{
  "dataset": "regions of photos with short descriptions (Visual Genome)",
  "crop_scale_min": 1,
  "horizontal_flip": true,
  "loss": "sigmoid",
  "encoder_activation": "hardswish",
  "encoder_stem": "deep",
  "text_encoder_causal": false,
  "text_encoder_head_dim": 16,
  "text_encoder_bias": "none",
  "text_encoder_inner_norm": false,
  "residual_init": "none",
  "beta1": 0.95,
  "steps": 6800,
  "lr_schedule": "cosine",
  "warmup_steps": 340
}
Rows from block 7 of the image encoder of a small contrastive image-text model, named by matrix and row number. Rows with one number belong to one channel. Each number is 200 + 30 x the weight over its row's rms, rounded and kept within 0 to 999. All counts start at 0. After the name is the row's rms in percent of the matrix's.
After each channel's rows are labels from the 100 images, of 14976, where the channel reaches its highest value: "colour at peak" is the nearest of a few named colours to the mean colour under the peak. Only what is clearly more common there than usual is listed. The data: regions of photos with short descriptions (Visual Genome).
# convs0: expand pointwise conv (encoder.blocks.7.convs.0.weight, 256x64x1x1), inputs 0-63
# convs1: depthwise 5x5 conv (encoder.blocks.7.convs.1.weight, 256x1x5x5, trained with AdamW), a 5x5 kernel
# convs2: project pointwise conv (encoder.blocks.7.convs.2.weight, 64x256x1x1, transposed), outputs 0-63

convs0.112,070,205,183,217,201,253,226,191,199,165,225,209,208,141,238,226,211,263,167,169,226,257,201,181,163,182,213,224,187,163,259,167,200,199,210,227,241,181,210,225,217,248,170,213,240,180,175,202,204,268,196,173,246,216,217,228,248,213,225,209,242,243,170,223,201
convs1.112,064,164,185,229,172,204,239,229,241,214,202,204,237,193,187,230,234,248,217,164,141,210,198,252,235,186
convs2.112,079,234,225,161,226,180,248,177,177,286,178,211,168,243,160,149,193,173,222,190,226,168,239,173,197,239,229,217,217,234,177,257,210,161,206,157,176,190,197,156,194,170,205,180,187,199,189,210,175,158,175,160,205,226,165,152,227,204,203,199,159,155,193,217,218
colour at peak: pink

convs0.194,109,194,193,186,196,223,185,250,212,147,219,227,203,239,221,227,124,216,216,140,210,141,193,231,199,184,198,203,219,239,202,227,167,195,188,250,186,185,235,205,125,169,183,167,120,184,179,172,189,188,220,230,221,185,165,209,203,233,200,210,245,193,191,199,240
convs1.194,096,201,223,234,212,230,207,212,241,189,244,224,223,236,239,253,191,207,217,237,274,180,189,222,199,228
convs2.194,122,145,169,219,227,217,182,170,220,217,222,204,163,166,188,165,201,174,198,258,194,241,224,209,229,251,186,213,160,168,210,172,201,207,172,169,185,203,220,219,214,185,198,197,231,164,187,170,220,265,219,124,232,179,216,192,189,115,197,229,149,216,222,181,164
colour at peak: white

convs0.237,120,240,241,178,135,169,196,238,259,228,200,211,209,269,194,142,244,201,210,195,198,155,194,226,206,204,216,233,169,180,205,153,255,191,181,225,235,197,212,191,241,222,193,182,197,241,234,181,199,153,159,184,215,201,188,209,241,234,251,174,228,177,194,201,163
convs1.237,082,230,229,236,241,181,194,218,234,233,197,201,207,247,236,191,165,237,216,240,188,187,230,264,225,170
convs2.237,095,191,189,193,196,204,177,232,165,192,215,193,229,169,186,238,148,219,214,208,229,201,224,193,247,232,196,166,212,182,186,234,134,193,212,198,142,198,150,223,170,248,151,199,173,196,173,220,169,238,245,256,172,173,152,169,227,120,207,206,197,237,185,209,212
colour at peak: black

convs0.89,099,231,182,191,191,226,154,208,204,247,206,189,223,217,135,194,167,195,212,166,232,230,202,219,173,184,187,269,234,192,204,196,159,175,259,201,230,199,210,181,210,215,217,192,160,241,208,218,201,244,250,143,196,249,160,168,192,187,131,177,200,176,200,260,208
convs1.89,069,249,169,199,229,228,186,168,146,178,187,198,199,185,228,213,255,226,202,232,177,251,198,178,149,177
convs2.89,097,205,149,173,170,228,184,204,179,189,192,149,165,192,183,160,151,155,185,228,159,146,207,235,209,259,155,225,188,214,202,170,186,151,209,199,182,162,175,175,123,194,155,196,174,163,169,175,160,176,164,207,192,228,170,233,182,187,220,230,206,183,167,199,202
colour at peak: white

convs0.101,119,201,178,239,174,201,192,218,203,199,183,236,235,244,139,179,168,236,199,199,247,234,269,162,190,183,206,229,185,132,125,188,209,204,209,209,160,161,206,213,227,163,204,203,198,185,176,170,183,200,222,226,205,131,221,188,169,227,231,248,184,157,190,187,182
convs1.101,139,214,194,205,219,201,216,218,198,227,238,226,243,242,242,190,237,239,271,224,208,230,217,253,219,200
convs2.101,110,254,220,133,192,260,164,195,198,220,209,199,154,220,268,178,225,190,262,185,202,141,191,205,230,235,200,211,238,254,158,230,161,195,260,196,206,203,226,193,199,240,248,176,241,185,190,207,207,158,170,191,204,234,204,191,218,190,199,194,196,233,204,222,217
colour at peak: white

convs0.114,113,219,195,201,194,235,196,243,213,177,195,198,269,227,188,171,188,158,179,208,193,199,192,182,170,242,222,193,212,156,218,242,228,171,219,126,214,160,142,222,215,181,202,141,141,149,181,230,202,249,216,239,225,205,208,211,195,217,162,217,222,140,205,225,223
convs1.114,119,173,177,176,165,180,172,181,195,151,165,175,181,190,214,223,172,206,172,186,223,193,164,124,169,244
convs2.114,127,225,180,150,212,209,141,206,240,166,149,224,222,195,182,217,164,193,254,202,217,214,221,252,155,200,159,237,196,188,283,230,244,171,195,202,195,158,175,190,222,242,197,225,238,156,215,150,202,212,201,232,226,156,203,200,195,226,196,197,236,176,172,229,209
colour at peak: black

convs0.149,154,155,183,224,177,243,197,254,254,247,205,183,186,188,233,217,176,150,233,236,242,162,182,186,210,200,207,148,195,212,196,209,249,185,232,250,210,229,242,217,244,185,195,161,233,197,242,166,229,197,239,177,193,180,247,199,163,179,233,194,214,180,248,174,167
convs1.149,125,198,159,193,207,200,166,166,163,163,226,188,183,153,160,185,202,227,207,172,188,218,258,264,222,175
convs2.149,138,216,210,202,128,203,213,216,242,188,182,157,202,220,199,203,156,192,198,225,239,186,168,171,194,228,220,147,157,181,243,218,223,228,255,186,159,195,284,229,226,160,239,209,217,175,194,174,162,213,210,213,197,231,233,248,178,233,226,201,235,180,221,199,155
colour at peak: black

convs0.47,108,178,242,230,192,205,212,163,153,221,257,184,188,182,230,201,163,205,158,132,196,217,196,188,197,258,202,193,223,146,230,211,188,200,186,131,196,165,164,170,195,189,221,166,223,207,158,169,204,238,218,214,180,253,170,195,199,213,221,161,178,219,208,280,204
convs1.47,123,187,222,177,191,189,159,173,171,169,160,178,186,183,178,174,197,186,196,197,162,150,165,131,170,154
convs2.47,125,260,180,188,229,178,219,224,245,170,195,237,157,193,233,213,186,215,218,197,177,163,215,170,222,152,167,168,229,189,217,217,197,215,193,197,186,204,203,194,201,172,206,203,228,171,126,209,232,275,225,117,227,194,177,191,181,184,224,224,151,210,246,255,201
colour at peak: black

convs0.203,084,182,219,233,164,238,169,249,213,187,197,191,189,212,257,223,176,237,156,210,244,210,243,213,192,198,219,198,193,241,186,184,199,219,183,181,214,208,182,263,233,252,212,217,196,239,227,242,226,181,233,178,202,220,218,251,176,212,190,151,258,271,216,208,253
convs1.203,075,231,170,231,220,235,168,193,200,201,211,220,222,244,196,206,213,221,274,259,211,236,242,185,215,227
convs2.203,103,254,180,174,228,157,192,180,212,261,212,151,229,228,189,186,200,189,226,210,227,172,143,198,207,219,240,225,273,168,181,189,193,156,218,211,200,137,195,154,200,150,191,211,197,173,177,216,177,207,146,202,204,223,187,152,229,155,185,245,153,219,199,199,187
colour at peak: pink

convs0.225,081,214,192,249,180,159,167,178,170,148,220,193,159,186,212,212,202,216,198,142,196,241,174,161,149,197,199,183,210,163,163,246,195,189,211,190,237,194,222,241,184,214,223,182,214,166,220,225,246,198,278,203,238,242,222,202,186,151,197,258,216,158,173,220,170
convs1.225,076,186,168,192,212,203,189,166,193,168,219,246,174,121,213,254,187,190,168,149,228,174,187,200,229,194
convs2.225,082,203,199,211,175,135,118,172,160,161,249,200,168,203,205,180,234,224,249,215,193,215,190,216,153,221,206,172,231,203,236,183,195,208,148,195,233,257,228,191,188,197,196,223,192,159,258,216,186,155,230,211,227,173,212,209,166,185,175,252,158,201,232,219,208
colour at peak: black

convs0.2,088,190,200,257,208,220,173,212,172,269,213,178,237,201,197,138,199,209,242,204,233,260,235,234,240,230,211,246,197,191,166,224,216,216,229,186,183,134,186,171,230,219,186,246,221,241,163,174,205,201,198,179,176,228,235,156,192,144,216,193,176,171,212,193,170
convs1.2,065,218,235,234,193,210,132,150,160,159,161,175,210,227,228,183,212,218,239,226,212,219,187,206,187,159
convs2.2,104,207,158,228,209,210,203,183,205,269,199,165,178,230,239,179,188,209,207,198,238,168,185,279,241,208,193,179,172,196,185,157,174,223,241,230,234,167,214,151,194,248,195,218,225,218,190,162,186,200,221,243,223,220,166,240,159,247,177,195,160,162,171,241,230
colour at peak: white

convs0.233,104,213,242,239,183,216,247,211,176,196,215,240,235,225,206,156,138,235,177,209,197,192,203,179,246,261,206,209,196,213,198,159,190,223,252,139,213,203,216,181,214,139,234,212,196,134,176,243,171,203,171,184,209,174,173,208,196,209,191,239,274,201,206,221,190
convs1.233,072,167,198,199,195,219,139,204,219,183,162,188,212,205,207,169,179,212,208,267,189,215,219,280,241,196
convs2.233,102,210,168,187,164,271,201,232,183,218,167,245,199,205,205,170,219,165,190,164,214,195,211,198,137,185,215,206,196,168,182,223,177,183,221,188,155,248,218,173,175,195,191,191,236,199,201,182,210,177,194,195,217,179,219,247,187,168,138,153,114,217,185,135,154
colour at peak: white

convs0.128,143,216,207,168,224,157,171,193,175,161,159,119,186,190,185,188,193,263,232,150,194,196,169,160,167,189,189,214,182,169,198,202,183,156,153,231,179,192,217,209,188,234,235,213,167,179,200,173,179,208,192,266,206,206,214,169,169,208,178,198,184,192,258,234,272
convs1.128,140,182,184,191,183,204,189,189,185,168,238,178,215,162,197,260,193,190,149,204,261,210,138,161,224,218
convs2.128,120,189,177,230,194,221,167,212,205,225,179,231,234,227,223,231,192,229,252,218,196,183,205,209,188,248,197,231,152,210,187,204,249,168,237,212,196,207,148,196,191,198,260,215,202,135,251,233,188,184,196,266,176,216,280,232,225,207,227,247,190,227,215,217,168
colour at peak: black

convs0.175,117,212,213,132,216,191,247,223,238,244,200,167,188,237,202,195,237,222,241,209,206,184,211,191,132,147,227,197,159,143,178,186,215,188,195,196,252,175,212,266,196,224,255,203,238,188,203,147,193,261,206,193,182,195,216,184,230,212,193,170,211,201,196,231,241
convs1.175,125,180,185,214,194,220,156,171,163,200,195,176,147,143,153,196,181,171,173,156,196,231,214,169,162,173
convs2.175,129,202,184,193,189,184,203,170,220,167,130,169,161,211,207,220,214,244,192,163,229,181,190,202,144,169,206,194,214,191,141,248,177,192,203,275,220,210,224,246,216,179,219,145,235,212,171,249,156,197,185,176,170,236,205,138,194,161,171,183,222,227,203,187,225
colour at peak: white

convs0.199,089,175,187,265,143,148,161,193,178,204,207,168,218,213,175,209,211,202,174,200,212,175,216,205,196,168,248,210,190,216,236,212,235,248,225,172,154,223,177,201,211,253,225,215,250,162,246,174,106,212,175,189,205,174,196,172,258,214,203,178,167,192,209,207,186
convs1.199,077,129,164,209,165,163,164,181,198,180,156,140,198,176,186,200,197,183,174,188,170,159,168,189,206,195
convs2.199,135,217,219,214,181,262,249,205,251,226,195,174,231,181,263,143,169,213,187,239,235,160,203,241,224,164,192,203,171,200,169,157,189,227,216,248,205,208,180,212,235,134,187,217,214,197,164,214,223,232,203,212,207,212,199,164,179,183,236,232,187,224,155,179,142
colour at peak: pink

convs0.161,085,207,188,239,165,269,178,148,242,213,156,211,163,230,248,203,254,203,211,198,165,204,240,259,191,195,187,182,173,201,196,205,161,214,239,263,227,200,208,216,197,210,204,190,227,182,151,177,212,191,175,200,153,229,218,224,196,230,189,155,177,177,136,159,195
convs1.161,060,252,248,224,204,204,240,245,260,207,170,184,229,221,211,174,180,175,216,246,208,177,230,217,167,198
convs2.161,078,203,180,200,212,152,243,207,237,158,196,212,196,207,187,241,190,180,205,192,227,206,155,140,216,264,210,185,191,242,230,190,198,182,163,189,167,169,211,159,200,183,215,239,257,209,212,180,220,252,214,229,193,193,207,253,194,221,237,255,213,209,293,189,176
colour at peak: black

convs0.96,126,191,223,185,157,272,184,145,233,216,193,212,178,206,154,175,206,208,169,214,192,232,217,170,227,220,194,161,231,206,244,181,201,225,172,235,232,184,130,217,186,202,231,205,188,222,198,172,151,158,214,254,213,217,173,152,124,218,198,178,173,175,197,194,161
convs1.96,153,241,236,220,217,239,222,226,208,183,177,176,195,178,146,162,142,167,172,145,166,201,222,204,201,193
convs2.96,135,225,182,220,196,211,171,196,214,172,205,186,193,245,190,191,126,149,192,222,205,163,190,217,219,245,230,196,220,212,230,206,190,148,194,233,203,167,175,227,194,136,238,199,265,223,175,155,141,261,185,237,236,187,211,208,195,192,212,177,132,221,191,203,172
colour at peak: black

convs0.176,100,160,189,198,196,253,158,198,229,144,169,262,194,179,173,181,205,266,209,192,210,127,219,235,195,179,218,245,188,208,195,192,192,183,162,215,217,213,188,219,245,228,194,188,281,160,165,221,206,162,215,235,220,204,190,245,210,218,195,213,238,216,218,242,184
convs1.176,074,198,233,202,216,207,223,216,214,174,225,175,202,255,208,178,200,195,238,251,207,179,173,262,274,198
convs2.176,101,226,153,220,195,176,242,174,143,225,222,159,204,192,206,207,181,116,227,243,205,241,202,214,240,223,184,151,228,140,155,225,173,181,209,206,205,191,220,179,180,173,251,202,182,229,195,186,215,169,182,192,236,171,211,176,146,199,256,183,202,181,177,210,247
colour at peak: white