A small contrastive image-text model, trained from scratch.
Model: 10.2M parameters, 64-pixel images, encoder arch efficientnet, encoder activation hardswish, encoder depths [3, 6, 3], encoder widths [40, 64, 120], text encoder width 320, text encoder layers 6, text encoder norm layernorm, text encoder activation gelu.
Rows from block 7 of the image encoder, named by matrix and row number. Rows with one number belong to one channel. Each number is 128 + 32 x the weight over its row's rms, rounded and kept within 0 to 255. All counts start at 0. Numbers have three digits each.
# convs0: expand pointwise conv (encoder.blocks.7.convs.0.weight, 256x64x1x1), inputs 0-63
# convs1: depthwise 5x5 conv (encoder.blocks.7.convs.1.weight, 256x1x5x5, trained with AdamW), a 5x5 kernel
# convs2: project pointwise conv (encoder.blocks.7.convs.2.weight, 64x256x1x1, transposed), outputs 0-63
convs0.74:137102099170193138124104148139189115181145205137135108164116128113068126152112104111109148124125137146123152076102102095189100165152112107097201164124148109142155107172108106090131142200181141
convs1.74:112095150062099150189155071076094176160129144155114108129129110099112128116
convs2.74:089088126184222155093129157111106117094110187094185125136170203174161085127102163135133132118148157109142124117107105115158108135130094133088159162134138116145111168161109125175140115199171137
convs0.75:152089187132167072102138138154097155130086119121109119089107042131081130159109131149046140113157134199088117121129098118143117104096178090137183154088095069116124105111125101098133117133155164
convs1.75:112123152109128088129128135127069151141144138093103160162167071047100163157
convs2.75:108110097121097147142142140111111146160170204153162134139160215188068107073129100143162098140135128096156156152140117156104078125080103119082140171082123192130092098147154120137143161170155120
convs0.76:166135148120106118059092105142115176143065092105118136135135037152159139173107150134142160156149127136093083066115114104095099159147160127082121152156123048104150154108097089126127165104080096
convs1.76:125130178182117146126172142091151137148100073136162108067084133148123076097
convs2.76:126124147100145079127130128095147097130135115146109114059098136088108131170172133163100120131091087207107173118116102132110165136123097114158165132155077158156116039085160134063095111181171109
convs0.77:151161129174129143119126125078084147113165137085106171104085154128132090107069092142143114131067150122125136132099095093113139127175171140081114180100187098149146127147153113150116193024126147
convs1.77:117159125122142199105138157131077173161107123084149141120137094089111059161
convs2.77:191124177142172153131138124045122108097108099083124161146160133140105124125118062125131092113102152162177113124137100132085115089178114171118140121085148091114126155169058119085091093059124156
convs0.78:169087089133103118146142154113151167190058109142132157204160098168086097108141125141143127143102111082104088123110133171160133114116075102110158189092148149111145135072145131114103116221133145
convs1.78:167105151103099132166126071078114035131111122127137153172147100118140153152
convs2.78:108085120149125176111153120123118163142123101111153132145148146144122123139070127198158160074135102141119051099144077119109159154101114170110119213146102155121134100191144078102186105183162109
convs0.79:167152154100176135109195127083125121175145080124148134081092129143075127156148109072110132100150160104066074166098101106130078104096129135125071114122151135060151126103104104107182114114155183
convs1.79:167111126126094160164135124118136120095094109174065057100131159083094162143
convs2.79:144134163147199123127144154096096153144180066161131121112100141119098160173109056122120116130072124110105134124133143149076102128081152152132092143085097146079130080090111194070181144144163092
convs0.80:170098152173130080185114161095174143088116154166111121113120130110133129111137179123103131103182111104070077148128064161108155131172132124175159104074123050139104107126131142161127118091058098
convs1.80:113179183169153058128077097067109146135110117144120178152125139130144108124
convs2.80:080171136156095101113118202113154155115185183137151103141183151133147140111100090123143134162104100136108199128095098162131075072142118115084097133162142103119155119090129192104125075178141170
convs0.81:116117135130070160057147165196081130152116077110108099086141172133126114111153115109146111138173112132079167134131074135153131106123112147047151103133182124147157141094129127097207137190153130
convs1.81:075159145138175095186168160118162171128136154177135132118148179175124114109
convs2.81:171112096194159134166114125080123127101102171144195153142161162154072132131104140139144091139124161138145135124122228159106097107152173104191076145062095123098158141135137108167111154111122144
convs0.82:176131085094134156099081147126099120060046139059181078098134125127125107121136138107103117099121110169124122173115107145163188179098084138090134106160146147122104083127167143109141185176144134
convs1.82:107167140086137131137139136079167168139079050142163148112076157148161115124
convs2.82:094169140187165121120109156169107151121176126128143150108082174184162171174138163198134078139120123103138119116104138110116090116159134114184117126096114050155140152140124122121151184099109208
convs0.83:129170122214100173091131109057131163146106132133084115167121040103074173176149097114071148139121047134131114145102084124137139125106108135131122161142122114135142100167148114103078155116150119
convs1.83:104137214147131183159123127132167142080096084157147086114109147167117102132
convs2.83:131167144063130176163175141142110135116117067103174103110144111123164087062147135047102100126125127173125128118129103163095154202201164124146158126101185147152154152109099114127142150169120131
convs0.84:154082106153087121123126096082117109154117082103121131090161186112138117104098114184071081141126097088132126164140058065134122163140133093048137127161180103171126172073123143091113106127131144
convs1.84:093107113176124153098109124096131126135135082173177144143088111068086074097
convs2.84:118122177137125106185137164139123108117121095083092105107149124095063056083085084154115108132113095127077219115091105110092137144111156129113124151140079159127128138136140153148056081139182144
convs0.85:144103101121086144151149160143154137096075168106171131165138123179112072077124099121166097186107153160086093103126171121152156108159106020110144109100087154093142156163124115146135115102074128
convs1.85:175166169168189117115087109108129080122105121074074075130129115139111141134
convs2.85:115045081169130207132170168136154128107108140089157145155155163145092108099104090123119138087161181082126099087095172075146121152124131113080153099119074144186120161136109137105161153120116161
convs0.86:117129078128135137098138129087104069116159090174112134113068173099146065079104088125167138136087119121119163129092126118139139122083149125111105129195108153105143183141213140167183163167087125
convs1.86:125136096175146107132153192130119167195115101156148136101050122129103103110
convs2.86:164131129170190119172110136142059125089175101177124117131140129134091089121100199129122169186134108087101101138108084129129115104094131086154086105125176057118082160118083134108062119128133136
convs0.87:135129166143134215130116150097152128124193173159075156099097052076124168112109101116156077120165128122084153152099105123086131156137148150175060108112108153164140092138129126099098109107123185
convs1.87:091086074092116097097087092104088080097068129116111109094152127135133150160
convs2.87:121131108123093155136120145127172163096117156108152129122145114146100146122092101143107154144145098109147202139073094147176106141119145098200152136135152103104185077099043101204165157121184093
convs0.88:149126141150127059168089151117117099167090089158121165198108175133176145154095116147096098172127147121141155104180117143064109082135175119086137153082116188125131172154137110108176115116096078
convs1.88:145132170129119080112123114035153137167100073127139160078087145143140127129
convs2.88:132102081132061144089070108106112063094122119091123127151158175142162154129142150103096114177184154177124157154149134161081137154122135169122111155159139188163114161188118126159156119151110052
convs0.90:119145116098166131132172147103139147099119075075111127102161134114187092095118140117093084066146138147055124141071087135197202121120117098106080076159118148143123134106145095173158173125108124
convs1.90:092150145148166083120151151121097156091148125103153141190153155125190187159
convs2.90:203092128141107141049061107171090142113085166115168154129119150125168123121185144141108138174157111092103158133126125153114071106121126141128189143066204103156139125170113103135131119154131169
convs0.91:176121108136112113180109067114146115071171139109126133183119087144112154158099127123110115145046092125116169157121089087072187112153148157074136154109141109181095113191130169113143141144120078
convs1.91:107096095097118109089088105127107103097093111099090080085111082092084080121
convs2.91:164113134149180071142112115151127161189163140165123144167144180131087195067107116063131074113181070167156142086103138101152117125114109133149118096138149158107148104125127139081092118181092099
convs0.92:187089094169188115109077189150209109155095098115128149142107095162138167205172143113201085145088166168095121139133123097138105139120117092128135102086154142099127107121136147110128150156144125
convs1.92:130117153118138148094122162148070128126097097111090078143189171158156142194
convs2.92:152128124154170073141093230116171090148167103160121074133117104101143125147120153174134095098135070098105137164098101122124126152097159119119084107125204088138096134092110170077107074136119126
convs0.93:141145123097151104137127101141124141096042159090139154075099183133182138121108134124175126155144109099153121130144100022128108103055124114137135169115198145136154128153166097104122150120076090
convs1.93:124166147078150127129132132123157128149208133133099127118119090060076089087
convs2.93:142035106129146139140148142053139112106105143094187147174082120144155135155199105097125147132085154136119158117139100141148110146096147091146131163094145081144135142148091137114117069096221140
convs0.94:153117115113105110128099122166088122210147145120125118192146143148134149203154120121183107121177081159085133145124116114141153161107171145096154181147112107169109208087155155175177156130117092
convs1.94:107162137154193137126134159184121159160155203113146138166134106120141170171
convs2.94:112114195135068092091147115153151085101064100103100087120134117068136168179140132127121113104127116104142098112082057118085168149141110098112135168130127124156081158213133072128137118136131173
convs0.95:130129100070146157160189144120130075145159102133070130106093167133197163132144135097106153134109133131132136165170139172106135158126159115205070124175125159125182166131049147090095158123134145
convs1.95:100138135115095122154151103108130141147096115144112092127096072057069068092
convs2.95:058061134096102089141060117109115064183167126084140134120159103151137090140132088070160152100165154160122071152130141105093137121134166101080103132079106159120138156172177157126124164137123141
convs0.97:158087167111148190137148182066108130140161164147123114061067124112099104122113106131115111109114149095080081189091143117108171103059121128155091129097088121137072073124138120137152159081141118
convs1.97:120144088091160147136164132175116140126081115159157060117167122127146090197
convs2.97:118132138083141148125144144155140081180140102085165141126144092099105071105104167118107123083118148112104117086174195129115108087094124156101079119118067121189189152102080134111164059081126113
convs0.98:065137041147145156140124121093139110141104191175152112156098109099075129132096156165148127065101106120143114128129132111092117095135039164168082116108141089099121129191143087123152134133083107
convs1.98:097168110122160153175075122148143094070103126169138077111150160138125120189
convs2.98:122116125089149122104182110110154092115128114113103112105177169145131072091138155122151110091132107219128144092151136153176165112132087135066133115131134170189169166089154183112156057082121125
convs0.99:151099082143100185105088178130113146151146124158163116123140141094126142132168136130121112082179153122181158207099081101134153113178114124182080136152083160185127107180099110187089093122141127
convs1.99:093102173182070072103151146094148147145102169143133139082109162096126118160
convs2.99:135163098158071152123165174124172172114095163117117145169118117148119069121140113191155100152095129196110101105136086135156158162157134126180163100122091181098144073193067134113096121153131135
convs0.100:109158156095139151136071132150140134112171127223128119117156126095099175136134093107151178161086073151188112167154111168174152120056170129107108119089148144053131142120083129120124101141108145
convs1.100:112081083101134097082099116152130076087084148121085115114115085085087098108
convs2.100:175202089072117114125131139128110120095075138138105113122146105127152072088147131143167158138148068224118139141079120138147162100157131143157145130137166150109104145149094097095200143099083178
convs0.103:089079127107134051098131156100110098137120144101093155135147155164128136132081161088072119103155178143131118167113100126100133191141149164106128183120182122097090101084084133114056144088183103
convs1.103:131142178163157149152134165151117154111109107129106081083083120065067090122
convs2.103:116194130112067109149067135163120140152147145097070082151137117127134111104064122120123137159064090078119191076097057098171124136104170129112096109161084123174164116119139126128125092151142114
convs0.104:135092194088102147129076161196140116159156134117168113116133203091153149204129117104101101093175149170084186126141146159130107104124173148104118132095136137124184105113148124156090062127135126
convs1.104:134129168115165131164126137154174117105093134150115038087149100159151073147
convs2.104:131108121130104103045100144202126154109098154181145153112164179147082062164100154123106091143143132117125094150139079183114152151146161157124146088097137102124159141168072123188088125131122178
convs0.105:120166132123191191164167117136096154120107099145173146164147121135075104169147116211149177151175125147106117154173149113129105156107136159107091130119127139046187104130066112134090097117153149
convs1.105:091145099151125130096088140105157094113116136140164143064066119126212141135
convs2.105:155126142103112088159074129115110112138175158194156126111121125181097094145164075102117188127160123101091125170196094151135085137165131146139141196109155150123182170119153176092084126082144105
convs0.106:079114162162158122099152105120164155121160140096125098145114130162078064111089068115176138130090093176050104104167119149097117067131107137086062122111192130108135113126104120100177114135168141
convs1.106:148128119135131163122151164103085167113155190191157098114077128109079087142
convs2.106:115113163146156174140097153062121116082082100111145177104175180153110073107118130116167138115103133191076070082186153150167155132143152184090125124125112131150130149206131107119145107105142115
convs0.107:091139077102100175140073136058133144110119159120156133113094124128092157164156097092133132095161119159121139134132117129091210134114085163147090098056135111122169183118185083100158072146151109
convs1.107:140173120132106211169143121146137121092099121121084099114125150111121166205
convs2.107:170099175101149139114165160118107141115142129115114119095132091144158077140112125151144210144168134208099156111147071153150112144181092167079150197144144162137082201129141158121138153122154156
convs0.108:180116102092086109068106124075172120120110187132122076115137088095071150193084153098126118107130125117175156124091199077143131096071144183123149135110112117155100170123130110110164156115114107
convs1.108:121124122100134133106077103088077080109106070086121091088094078110098110147
convs2.108:150116161138178210132100044172130154141168165135130167097129189148173094137153116088149142172136076103150118092114170115126091127072131114140104148167154116070127087113094146128170164103120139
convs0.110:073141109117141150098190135067113147097103113139126090144085111094114113177101067102093125112074168102152107152099075094128056111110150129112140147129128176072077130196159122119101123126138079
convs1.110:121108083083102114097102086106102099093079108103108107091107110103083074089
convs2.110:137140186143140129136124130134144123186165171113145135088155113139102125081132096127097079164129080166139142100185109172179124184173114130127170200117220095107103118159140105165157133137158088
convs0.111:144166060103097177144119127130180173099191209133160093112124196175099090159187136119132111057165102101119147122111119159132174111122116150123121143150130175135115119103149124072126134104148093
convs1.111:079105108104124070129121143128060117101132147068107119130145059088097147138
convs2.111:121132117126150195150138125163143151088121103160174101150124120197164126163153158081158170101176041128130131085131105128190145116124143177185116111119097156103116138104103145121191191106133163
convs0.113:155085128136115163157151163134144075138081140109198126114118119137144101128134155091090115129143124101099101127174148150082147153131167127114070119069068210131092123185141090177197111126110167
convs1.113:123100147170106106150120141170156078122142184071127062166125090114115156100
convs2.113:139059159058153104164166145115135162113152113147084083075126117123116100090124091136126133118102105180154140155149160110149171182121135143132138135135125182192181161137223147135083149115121100
convs0.115:103100151185106149103149163113131147103146104135083106089162140124130074131138180121173129063198135139103178143154121073171155150105108127158067100091099130187141150146104123127112086107163058
convs1.115:185151139136158144073069132189104118132144099126113149152138087073102097101
convs2.115:140156127172095131184083098155129085096104124090095139119119166145144105155118155138123159112088075145144085137173042080154176165100167162133089121096105101156164161163162142151064150115087123
convs0.116:146084145099110110102207160126124154170108101150075086112114157090129138111164108136115136094152149232118120135090129086102165058158120132141146128123145137148157090100177152066139069101123120
convs1.116:070073136092139121148151112157145164151111144179191162142137136179154107091
convs2.116:136139175146187121122078099075120139102107147100146138142174120119153108039092132073068130169126225092150126114134199159154167137155123129099109152149136132151100152127103134179132125142130163
convs0.118:115094134151136082131140149105172145203173078125153120106141162109124129078150158115106135128143078115119070149135153130163050152166115152116028120117179152110159137142082125091128124179165112
convs1.118:122146101147145140182207131126129132179147130123112191126096106055112124123
convs2.118:158206185091150165173120127154076122122158176143142205130111101159147137166122090154159104067091126179141112094099118154118114125087178158089142157094117071109125142135103101135110142117080097