A small contrastive image-text model, trained from scratch: soap at rate 0.0012, 4.3 epochs.
Rows from block 6 of the image encoder of a small contrastive image-text model, named by matrix and row number. Rows with one number belong to one channel. Each number is 500 + 50 x the weight over its row's rms, rounded and kept within 0 to 999. All counts start at 0. Numbers have three digits each.
After each channel's rows are labels from the 100 images, of 14976, where the channel reaches its highest value: "strongest on" is what is common among them. Only what is clearly more common there than usual is listed. The data: regions of photos with short descriptions (Visual Genome).
# convs0: expand pointwise conv (encoder.blocks.6.convs.0.weight, 256x64x1x1), inputs 0-63
# convs1: depthwise 5x5 conv (encoder.blocks.6.convs.1.weight, 256x1x5x5, trained with AdamW), a 5x5 kernel
# convs2: project pointwise conv (encoder.blocks.6.convs.2.weight, 64x256x1x1, transposed), outputs 0-63

convs0.192:467470500453442403536502444495532452473583517496532493521503589437392440513444505457587483425482490565538459526483487466446497486514570512401509484640493411554566514508462463421470555447484494
convs1.192:549547457509417474443469503501480545640558511457512510448446443473459443550
convs2.192:554516483507452550459499509480466391496444497455545533455504510560472528507493411577510513555531490605492492562533525434494479608572492526533645498437540498480555508626568447482478481502418533
strongest on: text has "man"

convs0.128:474486572502480530509607507568498453498567493499436518506609555516509485490457492508446523500474548578494561439477438439437552465477521442559521478579385526580602501503601535534462494395492532
convs1.128:446457479546481531576531571524547493395473488545537403492471467572571540526
convs2.128:404467437553444497477479565528504571470470507546441498567514460497501542527474546541615512591512477447497492433526646462459475460532531499532345535582497564481552481498445452504483500511458463
strongest on: text has "sign"

convs0.104:479473525444581556599529477461565442518530541493437514525506396488478482466514479530566510455518420577504446463436497436534380580596560504503518512426588558536471490550464540445478568450463509
convs1.104:419477540543501459478455449483462498381448472528522481447453576583569516461
convs2.104:567471514506527523546612508514442574534536541574597439524506486461527528487490451453467597567456486552527523454492589543504529529508558538422446546480604488477617547439433491576539518560504503
strongest on: text has "man"

convs0.232:538483424532468489587437512523525499553496395451541595434463519561550550540533448464497517516538449567358513441468437468500594576547511495496482498474486409515544511459503405438511542522500567
convs1.232:491485490556527526514524544576520603542568590543571585532552449462507512543
convs2.232:489442574523581495449534560469572471532510458510484550535528544570481517432481479490476432467431557473525493503567570616520492546557530561437553559458515523489596562648522477502482405505533512
strongest on: text has "zebra"

convs0.55:504489418532479486566483464491564496463520451479434588408449530505525509432461420546427433440411478475409537510489460540480506525508527546547456504451484412512579611495553510437512570497603542
convs1.55:494516476476516458549571621579479546541579542499519538564454423453531470484
convs2.55:521490459487594512562496497603542455606485493528552625512479543510493590508566525426520550478441569492522408502518529554560541473515491509450510535495509525438515620575540420525567565525476525
strongest on: text has "zebra"

convs0.179:501563538444467379547474412433549380466521478481420566519553403489482468481584469507542490510538439479481537493565520495546494527484540527461569424499560489563442490468412420422510548508457515
convs1.179:468456435442495444490539477435518555569529497500517535488432417427401433479
convs2.179:600445502459513462570499444436481371462548465460513589515550472518473557525522582483533574488565494621512501518452502466515424609516533509537508487593461483522477462516545447429432463446472527
strongest on: text has "man"

convs0.45:590442492543574408583440483600314465551452405445462474540460484498518520443445457566527476517550459493485498423433478501462464487491486531529468488520447505450441552483471524463462514522510501
convs1.45:441462427435421477479477450437487445468458466450441485448469448451470423431
convs2.45:465510596531570501435597570604451532447587500398511532627547480542496479513483470468501519517500445459548497497501508570503458543538450554538469545464584494395440491507433534463580478527513519
strongest on: text has "grass"; text has "green"